{"embed_dim": 256, "residual_init": "scaled_by_depth", "beta1": 0.95, "beta2": 0.999}
Rows from block 3 of the text encoder, named by matrix and row number. Rows with one number belong to one neuron. Each number is 500 + 50 x the weight over its row's rms, rounded and kept within 0 to 999. All counts start at 0. Numbers have three digits each. After the name is the row's rms in percent of the matrix's.
# fc1: MLP up (text_encoder.blocks.3.mlp.fc1.weight, 1280x320), inputs 0-106
# fc2: MLP down (text_encoder.blocks.3.mlp.fc2.weight, 320x1280, transposed), outputs 0-106
fc1.634 107:518497460412526487504621581476514426459527551474519503511561513393504509481469535607528541523596606466555435451549451507494506489481493473475496474465442485485492446546460418559573495500499648461478470521534515422403488514570501599574434550495548522495566442398427488478449492533522427544604524507439511558576528457461483
fc2.634 112:547472499413535598527522523488506469502476470466508482492574558467549517569479437523627423576557508496455521483541534521475442526507563473531562529446507517535514493519464467461527521505488568472481501470575566461495503489490513539491384549571528584488530478487474489473453456553490514533480404565494527500437446375553551
fc1.635 101:563430404550517486510552476498557432486527451497505476568503500427432529513508520443503628395507472556515472519484536441573529471534508522497499569424568515474585374491485426493507554578451541475504419481527552539525434587471498449485569422603559472381552524485484468477450515495591462493529544528400484508501536477582501
fc2.635 099:486539526521539533458565477461529454542438474460564540558534580497517437523526440498625525587504560467486496472599514474549456499466532456494547569481599497444538478526471379473572482488456583521428547486566489489456540504529540521453445495477523567527444438448482469460492473407496540502457401567465492427469505458511535
fc1.636 088:526508463394504569526380521601488452529512517497550435451571636445516487503548575480471477606656460470523451516535475556461581390471565548599486502485413589462428493474430528523407519537503517509579551439482499476406453548509482524442540496594511545435546477537528563552478533469564439468532531470394466547494491533468537
fc2.636 079:494530483449579633483514517500514460531475517434459435510558606464509470561534444558544488624580479453458484519577530581520493504461530537514499520508509510509516549433463410455478505506517506476504639464486491492448489491451477480386454496490503595468503434537545539490547357490464540507461419576472532484379431457560522
fc1.637 106:475454517543526452562572419561546528539553510517472569596446534458472519552526512449548636384442553547478546518478512506515473454483499461491503513452555568478570295470486466547506548568572551508514415497418560552501495528566475442452565510490571456466530509586470476458426495487529473432595498580413456505522498572485527
fc2.637 108:519562468517527503432533498482515511543429452490565533527462582451484478573540462538625550590495545491477502528512525550528431519472507508497591560467585483484571451497485406402533501484458583471436519487531552466485496528531541518385408479476552620511482480489500507541434464508495530498506395534526524482484524443587514
fc1.638 112:558463532468483481516436446464480551467442454584487536556506546516519580432469400446476587430546603477463534441440551436600465595540514471475490518452558412537501456543529576486431487563458390542525420500346487437487552523509524493563516472498532463484385584439536449542447616557484460489524538540366471492487467416471529
fc2.638 109:454507556501637576490561526427554472484506517432457523543566591480519486535448452505541504553518542418457515542562591449522482474421515579539582597533587570523545586540492445495511518501419501487470497573523525388520485507464511528430472510539502630475554462408518554528448449565501547492483489645457521443465482394438542
fc1.639 076:482496557490433616460466449529442512562476423517446567557529549541538575552576458509537665557437557507460412510445551496522482512490505480362483539535689464496483438428570560482472456593447427603539443467358618492451450508494520526463542492492568644517511509512474470485416525474530470522548517601465564434560472475474526
fc2.639 077:491449566445483507506463495526497528468477429589504511492609587486534455546486438512620473542460525472436454472488525554590479620476492457509580541503672505497543513441433444452528517494473467540468535425467489373417476538470506545429402489569564634430439485440546521453450480468588543465459476609503492473427496377674475
fc1.640 093:593549464543448555476480509423468504576492442566501505550522495585520461429498518467568544501446548530471417414536543507524581582477425411428511449557594527468529484473513608509515474560538426468591476448354498477490425527488473530576541455478570528533445509513564526516463536457586486464494503568462451440493564452608457
fc2.640 090:519490557540462577462487491468477549521464489529550506488560612468543399487441509543609534557395512465430511465497596569610500562453460486474579456520625513504593584485453512426523437509465460558468516445430468423458493488522447568470483475467490623505474502477545581533526487467555510457480471516490500399453455385569509
fc1.641 089:498445504535491478492593473520451426478473538491481436455442477474413568470495512465558547522474520412479503487436513505468446434587505508538452484369514417539488528540482537469518450482483496535504399430411447524381374505489437508463538499542477474466469530512502487519479598459553455493517535439478517522539473489460470
fc2.641 080:438449555459619534520561528486509485512454418490508492529499512474530463508462454506653445550436523448503531508538527528519444490515587501519585570465636515454577545481448410428603493466451573509453529502528518473497566444527520589315412508526513559512462545486530515481487501461478498529514362511502566420528518432569517
fc1.642 108:564535530597466462444457482446510518460551475579428497508456435578456565439462492402486524389489503423520460421475516511564543569513494442455476518501543430522515492517498519487465459508542374485535453450430486481480489513438572501598580499560533491469453606577483487529476550515527532490532558504464467549518480489613473
fc2.642 120:498460403566605486478476430494558476563487462488496456414433576518522488519469524489504501502390496423525530488535603446532567505529423467559574610446554446436536553589488492498547487508506489441473434439556594518500527526505505441453448553610524556516505479508521569507498540492542587448490480499494480490533497450561459
fc1.643 091:542588472480431476515513513510463498501553493485539554460472505446480583499561517553523475486591466475501436558452405493442490434428587476531429500498409516522491530382431505564489469579546501482464471520469515512467477494494518502533515571517503454495514525553478495402457512494517494440518607512526463567461373452529577
fc2.643 081:449464465440555513422533496475479459455478468490525467467533531511533483627556418553585413602549558416498518517503488472395497492454477529556497539504474488477532660459534408402573472505572472508418510472506493478510546430515510502452391530482462545460478464465504535499489424507540533493469467523564538471393434441561511
fc1.644 088:521511534491457434486454470516583582489555474567453592553508515514494554555565512329415549469553537543439428472477506542512646616517562481431312501490508498470483385374536504465442504603527515457464468481420493525504511508463492411490593501605508484488495485529497392535512466468517497528518612485430468552527459511606478
fc2.644 102:490452593562504456469401431465469582485443487518468511552523474522524428510403536485496449511481540518465479517504439528605467545539455530375488506495622489521496547380529497508473535580455531571437534480562438404513527487535443499472476461447537588522453420405512545531519458461608530480462523475527524530502555435506469
fc1.645 129:607504480477406489393600515521438519425448557477553554503494469442479623478515519495541468506549556528454428515445470520523410541511470442451448464482464477572507509493470510476507373487546621531470486563423438557484498507489442491548469488496558455507481521450450537425567525414535451464540502427536421566501530484494520
fc2.645 161:521497455461505391408499493510413505504454512450542449480495474473498473568544487537595407605479553457449491452533470541384493450502453470559519519542493450472531552495507475438585462427557574497459521506510539554479538420550435457510371489506456473531468468509457610512556470448485528511486433470591506545372461417520496
fc1.646 086:476413514429543494477554527513397433484548572514466401493493462491471482447518533425462551602476576475418467496523527489446445424484455507501494523447487519580451533472425525524506447509429523482509385443450436500450498443466430476496452573493576525504456559498463521568504501495508406411530491413523550491471416475481550
fc2.646 075:510508449546600524483487478472512517477497446483535450549488574458561452625525449508608454588427490474495538509516601481555495522552489509502533603486624451530633567482483456488600532458520574479447537531486525481425480515483488523340393487538536591528489466468490595565519528460452529473515398551526550455426484448547500
fc1.647 103:500501614464527582441482479443498550473447589546486544555557463548563522540519490474455516523479472422412466531473513514532535532463534477478467462624548546517502547440525543489462464506463320510505557456515425383479524492556503546502530482494480503562506495484589488513551469486493479503447458498525523449492476525449488
fc2.647 102:466480545527555539484515497492484528455497480483500544546541523478575479590442494535586441538460540485460526523513512535582445560484487575498501484515561444477541594448478496417515490495460429492444610449546464444542554534514514514434467479473484568530464492442621526485499425435562605463438499517469500408486474411579532
fc1.648 084:475453451505491561497515517625493455503571518549509364478539463479380563457469550439373474422422427502533457411532521582503477464514537524543514483448465532471450599488459480530466476458490483509595501536551517585480419520421452484460474448451458524438446495553513457487449519534408529472423485479477500516543544492463467
fc2.648 070:462478495518546586503538491540463499470426509420536420548548520521506467637453399526548452529517459426404572549587491538523467508574567458594521478531573465482447642504458380426507512459548650587512524463537515488457460527534433488342410519491442611450485426535500547500565447484469543459504412508508467526481609445481542
fc1.649 104:488503509481534492551475602418496466380566428502527499428623446414457578405515416504563510503577408431505507426472433412446467511496517508543512501381479462518565500515359455442565477523457479502517483488440521481379481498477618526508558550476580527412447491484423411406455540521513446415518579509451499500543456432520577
fc2.649 105:484459521490544555489509553479532521533462461474529481507532569442494482487511431531669461595496470455446509467544560462493496510489450507547539597459531575496542521510480371453578507487503513509481510497532539415479523555501535518447450475497488586434473472498444454465436460508512442514534436564456526437451518402583553
fc1.650 102:498430543491448614472448543553471512498455474505569452543553534607514458387454590533422466484483444565543536484527545609517567458492464437565456468561535552529405468480451544497434508486495442528615519517554552475446428613435442538473546528577506473455500501511530499495596452494532471560485517435458421475493537420499495
fc2.650 103:454497536480513615472542487515494511560452470445496526537582585520484376522507539549514518583462474434505541519547572577528496516459492557520576516581562547434461590499541496445469493550523508516450608489607514437522447519444455525367492408583464539484476463485624578529542432484466582516465445521498476433449455476503546
fc1.651 081:545529477522533553551490532557538475558567464489534479507542581536482516498492583461450501419553485445509470480492444541524509474490525558540430448512525516484447486455488587544424567494500424476617508467527533453514486514488545425403556531512446443539447500649576554513487483487436461435473517515454545549496460541421461
fc2.651 057:494428550543577416439425453522492487497398446427486469556478517488494423578526463412633450512478482566386500440471550520567485457528546526504522543467605520463538547497572479513508567497442570580449534435588501520567452443453564508381429487536514510516392508528537554576480469436402598449475431500481553475456429519524537
fc1.652 110:528550544592460618473378490518450548482443479473525455442493519591515504485432497527415485464467433590496420505539513578621555561484545463492532508510486492459516497542522611584386501471458386582669557427493464484456442528452511536524543484506562492482460454518562442467500443485546487470446519496453398460558546480529553
fc2.652 105:470507566474521565480471511460459549483505519455450486498535517553546351515477522562501449551452441499447452511507571588571552518481428547519627517558551522470512549483546530476539525540473450539484572486570530405539500441446459514475494458511453554517464465357579594527575475497564639556486431488487502468468479495510478
fc1.653 139:447489438446404524474434516589529457559537534424530433433551550397505493532544495530488484449532383608550438472519485572463543458510498519484507489534357647465464492441487504570453554506465569509651564490582561554511438505467449556530530505496510515456573402498475504472529456502573491521538558482461467531477530501513541
fc2.653 172:453463468431478539490474504582537493557487496388516472488558558457522422590540477529520445542542495498496514499559510522461535461492523563603513495519472555484500534432529445470534552527532595510526602458634565507529485487512499514425415505516436591498554313522503571515524390502490591503498430539479539495445486403534557
fc1.654 104:516467467532394451485468472505479590503480574606504491458434380530466545388498445554426413475494489576500505552551459457484405490504524453528464430549490507456498501517435554506460518522594536459627494458539514491504571455529487459572451524552483470582553416596441449491427480505525500452536549489524441597596551588449511
fc2.654 090:422459436468512486514470472523525538505490495507512469517426462543460513578474452524489445516459495472465566535489459525458490505512459540555579466508464511516586446510492457490498539512519547464489544435537504509478603454496536465439326537474468582592521427485521594593463484511501634469502465571547555483522554491441517
fc1.655 111:490425477533496471487527566518496431502500518495564491510548537445502478493538553478457602490520495520546498443478500548461515510486487502534418551451495597446510487433492514473363468567449412469499554586458513503462438633456503477432548504582510550443532493498530521440474513473524440509559549456363433611545506550507499
fc2.655 102:473549501454512547482474447523465479523446522458591438548459595501505376569459525502503523673504468450512494529541557567539494490503481513568555578532573505456561548461535405519473512492484536576463544457545516499549448511444398487322422496551498648497501442496587605516554449441424591533451415571450467459510528449495424
fc1.656 097:520530477507439535464531472521551433513499460484530429481594562433488504563541482497435458433607422572545496500573478406519589482502521534538390486475389555499503522512455481565456475560481616469561470514619577551536446503478490532548510604516501437489510433653434475422538458516542546456487593479471486519511465554561600
fc2.656 101:470459516481545485492576506511515414495526495372493510467538603456500500614559453513589330553543509446503540528558498476516494519434528547624478528510429511469567602511461418493577467495485556497492518494598517480533519479525511553432446495483415581477571402524437582443572485482522547518504521521593475518434378434555590
fc1.657 099:559585487469490508563468576503546475552580444519524501472570495376482423478531513460507547464544455559528425477503523568593515510435593503407566477499490572498415411511479547624505536575467506539525502508516563437557423536470516588603641541525561491499554550482458454378450577500523469487606633558451369443566496425565512
fc2.657 093:503509549517535540507505500446568487568512387447509523506494613449557408599493476553550408547486526509515482528466568499504450503494496543489598532499538474470464565488505475496600552474439489504390599442592480443468442456482535549489463517537504542495544466525549518551534442510503620464484390574568541465398472420526558
fc1.658 086:538539500443498495443595521422449501489375488369516498525429468420519486554566484539500508591589598469488526462479476616476423555510524504541540484535467486491459478490533480552534411490519555460493476520539518417450544518513501426449456493564545511576602470543477579455541483557509458463480477460526492559517390462440573
fc2.658 100:512492510402482479507526507526440505518460449455578511509465561452622533607501436488553461626558510446528497496479448581535440514524568469527546511477467429511541569450425515454506491458429551485393508376505465392466519514521491564445424522542566577468470422513467536557479476518474530395489526524456491492462525359602530
fc1.659 096:478457463502496576558546575565506499492564583510441512556448449510404460501485573498405546482534505474551550497494465525503439404526519503552491489467553480520505469494430411486521565474501553488526459454497486549500578464572527434493462488482480516542599532498478532532390514490520497496579580438528555577594547565380517
fc2.659 095:463438592465549518477512485521499531557519481490469510496506545474515474553400488540572459533458523515437513469522545495532439526579547552537559513448586458519529498548486436461536495451426622484401535473581486367495481482521519540413307521494488560540426441486522533543531490508535559414480410535557545443482487380482560
fc1.660 076:448571627422478463523563585516509548562518510486543556525494453502426562537589561516488499553483521518533558597433378460558440463539547501515473385442521467572507564517516483476548513429491534452421471492645444450577545478490465573528429546455479435534608464478530474525493455523471600544489554402599571509480461571531518
fc2.660 089:521456535448521511459427469500504490507472449543552518447490527451556511588469480516582432562465509461448490529475459510494471535563597471503522523486493452512489493451466552370513479430488541487391584437514466432450552520532574610463324540509501521544466498529502564512523460498472574432418471520490524482503489370581551
fc1.661 098:468485484448479481436447540501532527581622564543457443500548459439504450540506617550421483478457390537494429533439423551464485511515525552533484470521424471488435443415475526499465555595457507512591563415559500526481448477481537503522486507574539475563577516532576506519510567476495550424484550419517476590539457550541495
fc2.661 079:515484507473470502514450524460558560614549559460454459486499534447528423633501492518492424540445471532448499515481464515500513538532497480516566550499540469511476487466583540476527521485495598527430614480593468437531488410515550543450403539519495555554517429486498635600483478521534741568484427517570584462509430435508535
fc1.662 086:470605498508428501518477455468538456492489458646522505549493500428563516481466467452500552464529505567397468526452513536498373515542578493416517480403442503476429482512533584594470473504435520503551446451356493475412470514493530538571569588388600407576493641462539464496512536510491500524560522485490445514584517495500516
fc2.662 060:544583512471503501486446473444503464516507465510535535517476445549519454525500413474638384561457461463503470494552532464547417430479605531469591538512482522563560582499562502499577545489402525541517484475480470498476538456440532567511425532491444505510560563439486497516455532506449623497530415555577443452371401494578461
fc1.663 087:556570565495497457501459455553548516451506443527481591573458539553530553550562537458546631450483504453519506571515503481459497567487530520396372446533527457559446519492529487519522437539407499476433423532435541587526559463583596450496484474490525381496502509577486440447390503484496474509540488488513465539485406552516400
fc2.663 082:497522519524564419489483465542523582482457409516439569455511555489482534556452456536612481513413502431460541507441521457532537567480524592514482514500604468446627517460463409406623515531486536458409555490492484447468556459535575551462395502462538513504469510479495527520491512463584538479480432561498558480383393459570537
fc1.664 096:534578486393490552488527503475472435535541536468581412456538459463496467562544573475393464495532424552524453530440434568511514499527558566583452427561437580565363523439527642545426546448443499495487556498491521550468428514444470582515499457480541476445580470503548486492537526496449509491463569403536471520512496553468505
fc2.664 082:467515470448534486466486551583515555574481583376529491491486608493511415669512596523429469538525493554440457519532503575456482445493509510540518566588550511549433535462576480464492508474491554473468625558593511480570408523536428545381414494541459576531576441507589597546595465500454669526461383507538485500469455472553512
fc1.665 098:435470538458490506568431486535572556575565507587462507493432425536480486557456497532369528421493424552546471536507456529504511453489563505505470494495415527394519455486588579511450598587524536475496513484559529515533551511521585477492508508444479452568601451545466513558472498494516603463524509519485529590606539611466508
fc2.665 080:473504457412516472466467474495541566584489508540573548410401528483557381662491461492514459505434548451463483536495385522548501469542535491565534559512559544455576549502527474458499637512540584507470461498545529460502578467502544471473421567482455578579497434500519622571467408502429695497495485628516551459512504475550595
fc1.666 107:556576496509544551540562488468547417496513445453501494562460585416537448541609450460576535485571529556506465507554496432500434504528622466459525519405497463518560425510493461475470544475423627529478420485509562523477393524497547489491473520519619510474573533440433430468364560488511491498519484514492519515477498483434491
fc2.666 107:508535541464520564472524482450548395502439396521553532537501619457536485614507388516609455553573503518476499495543495440495414514483568517472602604481521446505538512491487394444547519504465585506376499470481486386463482551491572554476450537477535553492494517498445419519455480523470578456469423589470549385461478375568541
fc1.667 090:445429587535558468534554501431558556501482488428435522522486527516531387500537507562536437569450544398498540528502552512483481520382459465538540543497578454461605539499546400472567545485499611559390555522529441474574542538572503496389389475504506605490528405463527515490446427477458542489429424440544619393475388483428438
fc2.667 125:532480551463466561460448482529496554484439408535557527488537530411496524482444440530576491495505445486478520500511488524533468572523557490496487490443520391498488485483445506403495513478450443510466524399453526379398533512553561572473481515507531524462437536538505491500468505506528458382437505527464531479455444389656580
fc1.668 071:545534484496447512449585536586372580454494539642457528469464442512431571507473519518503575505468526556509477506481450525547478526549605432545472398495433454465474501482454522514496439443529558580563508509401459514508486526511492462566536432423539442430446423591478533459527520551535425514478543435440435499547546587428497
fc2.668 057:524474408456526543447608454499513478461425507457511519525510513440576510515501480524489504501543534566481461520504493545431470523519433497524553475474520448543571509453535427416536565442484553477460445481528486536469518535462487420382424518568521558580544409512423592506563547383480479515557416453535468553461474461547549
fc1.669 107:551506481589578446473535506513555575485497403584497585484478508487515557538590566382491656522435506441519598459429529542512515534480459493517489478486540442474513492555486479444505406565588425441519410605368477487488504453472512404466480528605598511505477589496493449495535501435497416469581523550510517511463473570506417
fc2.669 117:495427477577564424483526449545491540524548467482505511445381537467504466547475506492592537553363542378501577490488565513552527512468409523520530567545645484445645496522461360433556467511539489472466474494515488498487533453529470455450353521524506570511508538484534609558470478475515550432511425479540518470480453496572496
fc1.670 095:602539498495555503489469397530519540475476492518495539480509496510532465468550517501494457436532539524480576461545465540563492497473558537524435419533505532540479530576508616526448482501479499469548554474587458497516432561395519580542604505493542436488485497489584517500589489519410509539469617448458334420573564492549562
fc2.670 088:475543554576518544448564455516435471449411472426480468577575519465519448578502500573505468497476501463421482526546592516538486497440422546515487540591534516505594611471509450532560448498463546538480557575622509529573495539559514492412487432457456529515485448434542570529506446495550593576520467540499491405378434423457505
fc1.671 098:642466457531454509370598393527445460499493556504501518549524623495489559504504550457525619498587584440469520576521446524550502470601540516533407505561491494466490519407536519560451404570462514464523444560450503438426443572425482431509533553559499511497480491489496497468462484474432480466453573470393410520496533502528531
fc2.671 079:541546533510486502399448447495524534505473433422502516468501540465581501536464547520509453546502487512466498474535533487616535596507426561486476561597576528441509619396493502490472468528512490600442559463542497479525516498494401519386506472448510580574446497440501606516600489414496613464449564503555450505449449470515485
fc1.672 113:588541475560479498462487450452491575467480418544467495371525520518480531526497431484520471414466436498545524509470538471522526646501496572472459472482523570428542514477502508515488504563559359593525427501470510496421528467441532534583550487542504525515398564561438541507505489482490526486528549504481522437494466509601487
fc2.672 121:500527452560532517412538410424501557536521465453526487377468508479541448554525477536536445536381512485512465593508553438515508465511471500533557511531581448461628582516493489553592530459576479498468478503571487549512593443539481463461369519486456596580495396482546672570525520521515686552563437538558467460521442496523497
fc1.673 105:534418512563483523481484467492473542427492491492484485492480506614445484441433463525439509490475506421431589481537588530573626552559448506525459557551495521470479527530494496493440431469527318542590477518415475493457488496488410460523541518508509548502465552437529532503506488524465429518470478534461485443467445480501466
fc2.673 115:402461514523569540483508469453481484505494541413484444505521549496485486569431454525548468607444512433434583515564607502523515515488470524563539553520538473465589642496500411400521544414494429521501541447526441502564505518508478480345472508522472620450445433497573568569513429497451491501435473541507518421479483372467449
fc1.674 098:515462459502540416447528479486449480417469502534473533491456468467443573476437405425481470509440547465455513502590418430472472509565415524487436506406464426481521500479447438474458481498472446565538462491440479544493476464494471437499541510440502387422462572494389417453499563481515437481489515442492607422500393557557542
fc2.674 093:429524432553605423458503423532566431438588505514453475510456534537499501546448418531581438567465517431470571482549468397457483496459455547557511596503482465555615509483546386431573484489512539471395510508530509539622533462468558445443484478466416411497489510518514492568494457533464519532430456546535586445448444454523429
fc1.675 096:499570483467415527494426481590460534434497540532538530457514526608482435474511607507424539418472463524476407514472473568558551593501554432422508438576587526487425380479532563487360478530628417521542513488491478417495527526499461511521499478473502467480444474484590484457555439437462488467451572475530402607553489481527431
fc2.675 083:435526560485525519392467480451508521544495517523523547563528590534531449524467503511485507542416521493539482508506536570572515484469490520487567554560625472471505518437519478476528570490527524542453582480580476440531561481492498491380463454465455528509509444446612571575559403483499573518459423568523510456394540490525479
fc1.676 113:499580541496497437471438416552514500528590498570451484416450431484476489531515562380452473433472528521453501492481409533529480466583513454466487527519475467514419441467559653496411521475488477460445457456468473561548535453484520520560541504495450380560411606574545530556569523467431528475415514407528537565506500617607492
fc2.676 114:521518507546535424439503437524488493624514474473499508476455592483555375629508510442513425494371536457439532508536546516516478505507461477497622564534590475500509528471584492430490508469481508488417519572568503468516506408500458524479514488548503463539458540480540609598586498450532730485434405455557530473450479498530489
fc1.677 101:578568539556459625439454480519500511482457521515555494450469532549526540507467538516416485479509462517488503476527545495592579449474475468508443419556470564484471544488488537591451388503450404466534462468457434472494528512495516558578503498551484559508528479546559518420523491470487489460515576497455370458514446507503508
fc2.677 091:465528530510512566467509518473472483487490563425564496522532513523533448531457524513530407580506458461479548524533521571531496524484487546602537508532562446456509653474474456490565464485438469530459564454509498425558518553473482558408407525506514560537548472421541631491539436522492567481453494508580462454485455373515466
fc1.678 070:398537473466511622490489559483433497535506454581485466454542478486588480493465534512427515445555449493528471528535495489469524463435548458517572402456446550505542445424464560485432464487547449471579542549471539511395500535475420577585441523537500527473451549501538467526543492533478441516462530498539379507503579488515481
fc2.678 051:461513546503442517464446369485510500507550460450543474520477492512499451573517533568573420528438589434513446498522553484518450503440546389555590470511515486498388601475510578427457495478467424509422627430551448483496454443407467485525403485565519481513511548476505470557519499454504543562456487467534427437460495455640529
fc1.679 073:421376497522533486479543540479551559530585398455563495548405485458459529522552530605550518560439498476468520495433490491502465484460467525506498479509578472496548589545450531484588513502420491492443520550484510443524534547429481354484485498495494538502438460490528516529469506476451532381504422556557508443501406464513537
fc2.679 093:508486522471529528435478500543482492426440369534540504495533516408511548494423443478570472505453494503436538473551521519557494568566538492497503500460549413502561508438451463380532520447470468551477548384522528450396515514529547570458451522530500551486436505544496497494492509523527473450471511559475524456499465381572583
fc1.680 095:482507435439395470487442484593501414560547534451516436502469558458541403571556523436460451472504389637547498429561500537501547473498555570451543527470465528543437405485560559508399531475485661564511518462616510497557410540557502533553564573507508491450541504567453505558513537602491528494484476455512487469535539446512467
fc2.680 097:456501507430495537501501443549541486569483481471491455515523568417575452565530469533490459534517548516439501476586528507506502475504525473552581509472454546512490501424509480390483532516479638518425544495615531453485433503468458499445443495524548536490494420515475570561486490504482533477464407474493493551413499407492554
fc1.681 106:485495536389439563472440569527443381463517552537593551536597500484488606378542510491451554532525572462527433458548480577426574461445488453452460455468496541548356487475494559507493468550467408599533557466521499428455460602467502542554617474483508442394510510481639438454531519559526474489409505466408485468527490447520506
fc2.681 106:400604531500483516414596510460499470549453465467561541519532655493532471516514508538511465603492528399479501560548557486578474503433534571502580571579494540483495585465534435444533507536466525563431552519534522464526516498434481497406492533467442512486509498421559569547546435452450616541475459531555472473417469483491496
fc1.682 110:486533518447470464516422420546497449555522579536530470451473525549485464507456527363397464503423474406520497452513485555536514496623580561393522501544538480543345448496530609475374512525496484475478543509478532490469419428510423520494586455553438408502486527518608519552584493493412540497382475428507523475486477489492469
fc2.682 104:470516509455527458417468463524462442564476578474486459422457557429500403610444501487472444488447476455485517446512425567481556556517477519509611600474551499521502483424581493418474468501570555516428523490543513467480467406474443528397486485520465496476395474511568593630582462494494684460465429440476569492432475506507532
fc1.683 113:647443440567430485474503479549441591472470444488441467508455460491437501474478502486497451432422470590452534478443537578521512565517439555513514464507494524475575502490503532476487435541597440533599426514367474533458417468479486489568527465538571484480385549518467504461481555462569393524529506480547485482468562554530501
fc2.683 122:536492447524479470446562492480438544521426484486562476494443550496521425573493516528562475551395550464463475462545585530469487535479419462514578533535644439485605577520473473450580431415529511549449495506531501587470535451568411445464405500494505575510480451460501654538577442423544540521567417497572491497398504432551520
fc1.684 106:485505489540501549403447500562500618494536549440500463483466539561488448538521564418420531475462443479450487539495556579508592521476470539524449505598520532435453523558554522506390462540562361494590500455489502444455510478505451497468519516610374539499533483572618506528425495500483513514461535523499480483532511527494508
fc2.684 095:406490572529578550535540460559533513511476457437493475512553540526557422613464470572559463505439500445437570532590587524570501527451496510532516515549620462469580602486453466516514539504439488485454609516573577474544513546515526518314482473511435601470484492447553605502529395467475615448477457527449517431456498479516534
fc1.685 104:532539577558477532519499489530554524515429474459435515480502548452491525577514543426387542420454534534505509549418474587612484537416439528457489486582519481500537513465532536634422471570508439469512439485490463435530461469468516507467519494555503530591475536558564598504570501506475474533415577507546445523514472524508462
fc2.685 092:503443579529534496515452524556526532547564390476511562505538569488529393633509514505606517515444525398456520558461545494503511531452437504505548505540652471489556549550489479455565503513499494478462589491590525445497501497480510490510420519527466593460458508498561646493483431488521619521473398560528516470468450390502524
fc1.686 117:518442538442553534486562597478471492409512433483531532557592445433491600417503491480559603504519552437500504492430473431453414497471513464521508470470536474467541565517342393481556400495476490483492464560385446446437560533538535458505513593533563512462454501454516471427362482508537486517552531500478465519520429466497599
fc2.686 119:517452516471629573520537537489542519461474421531471484477513554434518488522463452515672502604436525408461541462541555438454486502504490501526525543460590491508569526507445342391575489500472514460430473502459538471449557527508510501397380529499509568451496516477482495510446496523514462477497471541470531412465492423585551
fc1.687 117:524454484546423475550497451565516461516580451498470554516513497474434584485474569418510575410469536525488489521503487457527538417521480504514352562447573524462494421544455494622471518595536523440502479510529560467453452559372521466527568457517504465434509544426461477483493589397562452445583611527474465527541452509528462
fc2.687 121:507487499537514410477469443507554474513482478510517514449465566551499491515455456448623561495476503473452444430542502459552546511500489449488473557419584451443523441534376446539584498461457563440448542504541530428437524586539555535506498498529553531504431448417500473507515523425592561500495470456510517532485517388514492
fc1.688 099:467480535430494468440531474516512457505490541494545631593514455559487517433561516515446576537486602513464534574473446576523513428551577492531404410546518508561438536529449497517483432451490539445481534555557426491428484573468436468476542540578482470552584497534572485430499519552431427484475543410524519641515523514419492
fc2.688 105:484517522543579517489576515533479434499483402409509503511548607482544464630545523529629465618497542436439498481468540496553489553459527545469483546499565497534532549507409410469549485424443514531421560529527580474556485496462457535385471471493505525470509483420543569477568474435496551439473459444480485483385473355551509
fc1.689 104:478489542522528564547538535460518486472459389507474449558604493460536545427465406522514552508502439466573529431488470411510533517508544446555514551401503489528531518551502458478531503439416444507499448464407454453476485573520506552560567507465518480352467525481439487505437552508514392437531471499429493427507499402537559
fc2.689 107:521494538450540582482513523433504439513446433492507509525497529441545496447472428518628462572454513467483520489566584449512451583509515511460650563455571499524557520503495411427590506527486484492420523438524517424424553506495510461508506512532497563430481550470478500513443485510519485460469403564434557472443575400512503
fc1.690 116:497534428513494506508495389512482461416531429587441494357547500436512512520526396446598442424506416504545484502557475448446517484518541520486493548401405515498543543485509528506464538497541491548599427498460546575445481453505553537537529491504482466476466447604424459499369523513509501440521491505483517481466461469550509
fc2.690 132:418533470445555540471478500421537388560446500510543414504530535484500484548403441512485407545510437544530510571523511423517561391544461556504610611504487480495569627479480429558529567494459551550460491467566459593510467461534501470441444487428491541524495389456458509527508509519538558522534439538501575414531466442523497
fc1.691 079:486480472478593509532550617511491541519538529410460472488485547507496453535569411602553418553469532515508550622463561431397539520470433543521503612521424448453575562475529436350543484432514510513421508488582511485475607498523566435460401496488525623479531457529552519507504466367522614517513493500601567521541448553504581
fc2.691 102:521456547489471549468471481506457499475504401523534511444522529434539556520469422505584429501504434482474507483521499505532414566563556512536489475420467447507506515471384481379510488500454437542496549406490511452453555526551538542492425555537509576457413515489484493523505485521511486436441506506455536490528503363662547
fc1.692 079:529540600519480549490433531567524430474502434491458508394595546521421503555493519495501573477571432444531438509540466588544560486499581560436440499525418582470462493468547604514520460628409424522519487529518499510533389508393569471507561477517545513455474543503491502389530445507550486442517534510451517498468462504484526
fc2.692 058:479540547527538460525477506531500525546457465502462515566533551461530431564474490473555466494377565510509543467485569447506528470506522594520519656515531452542530575503533465386584436451542573457491507476525521486515562460469513552407495475456526609506428432509514507512574478451579499500467456539470463467465473463502491
fc1.693 094:540625533524390500534550473474534466511467457438518650511484542454481559509576443472522506519536522484443414555479500497529471485449542441404404478475425516490511536452462497483554446583396501469484474542485482518524497493509561573649519522414498494560500551474436457403405522471478519542490552541545405570521481461532573
fc2.693 104:470551542484498479477513498528513538495529452479479559482541522441524471579539430540651441573487520479479513503543532524518566537412487532504486514508519461477519567418506467383689485456466531523381570428520431425531543485499535575501365442422514478463473518504458519498539476457567533462480478521557581436421447426545575
fc1.694 102:480497488521561516471574593473476514598507524456461532484483509535582415543565516548562470587450598407493523498470550543472441514437439562564563562520555435506505549556509446454543546399482538465409569533603486443540581459570504478383473533477489526537575469487527578592528461452532614561490392480594552419464526505510471
fc2.694 139:530439524461460539476449453532478545474462422541560508480533534426508545478426521500560477492483485487479498482507458572539445540572574445490478479452506401500473480486438539404455474489475430522470521421464511374423513510499540592499456549536523514447419540527519502517556521515520480405469514553463504507511483377637594
fc1.695 077:519460527505547471540530502541584658533495595525469613613464516548526385523569569496473617555436529476452555566495528567416452574464543480499487401541619598557507476498477528465554524522542459496464477555453554466506554546559521427428519445479517531522553526583441523513337423537501474473542499526479461457557499504538447
fc2.695 097:471451511489536513471476525534485538495409405513554565526537540450490449531471425517591520519478489455480549469539500531536431550525572479497555534452584394455574450563464405375471490472469478547416540432489544442433527501505553549405388498545544594535483507514526474500429445490448510461472458529502560485472470441652544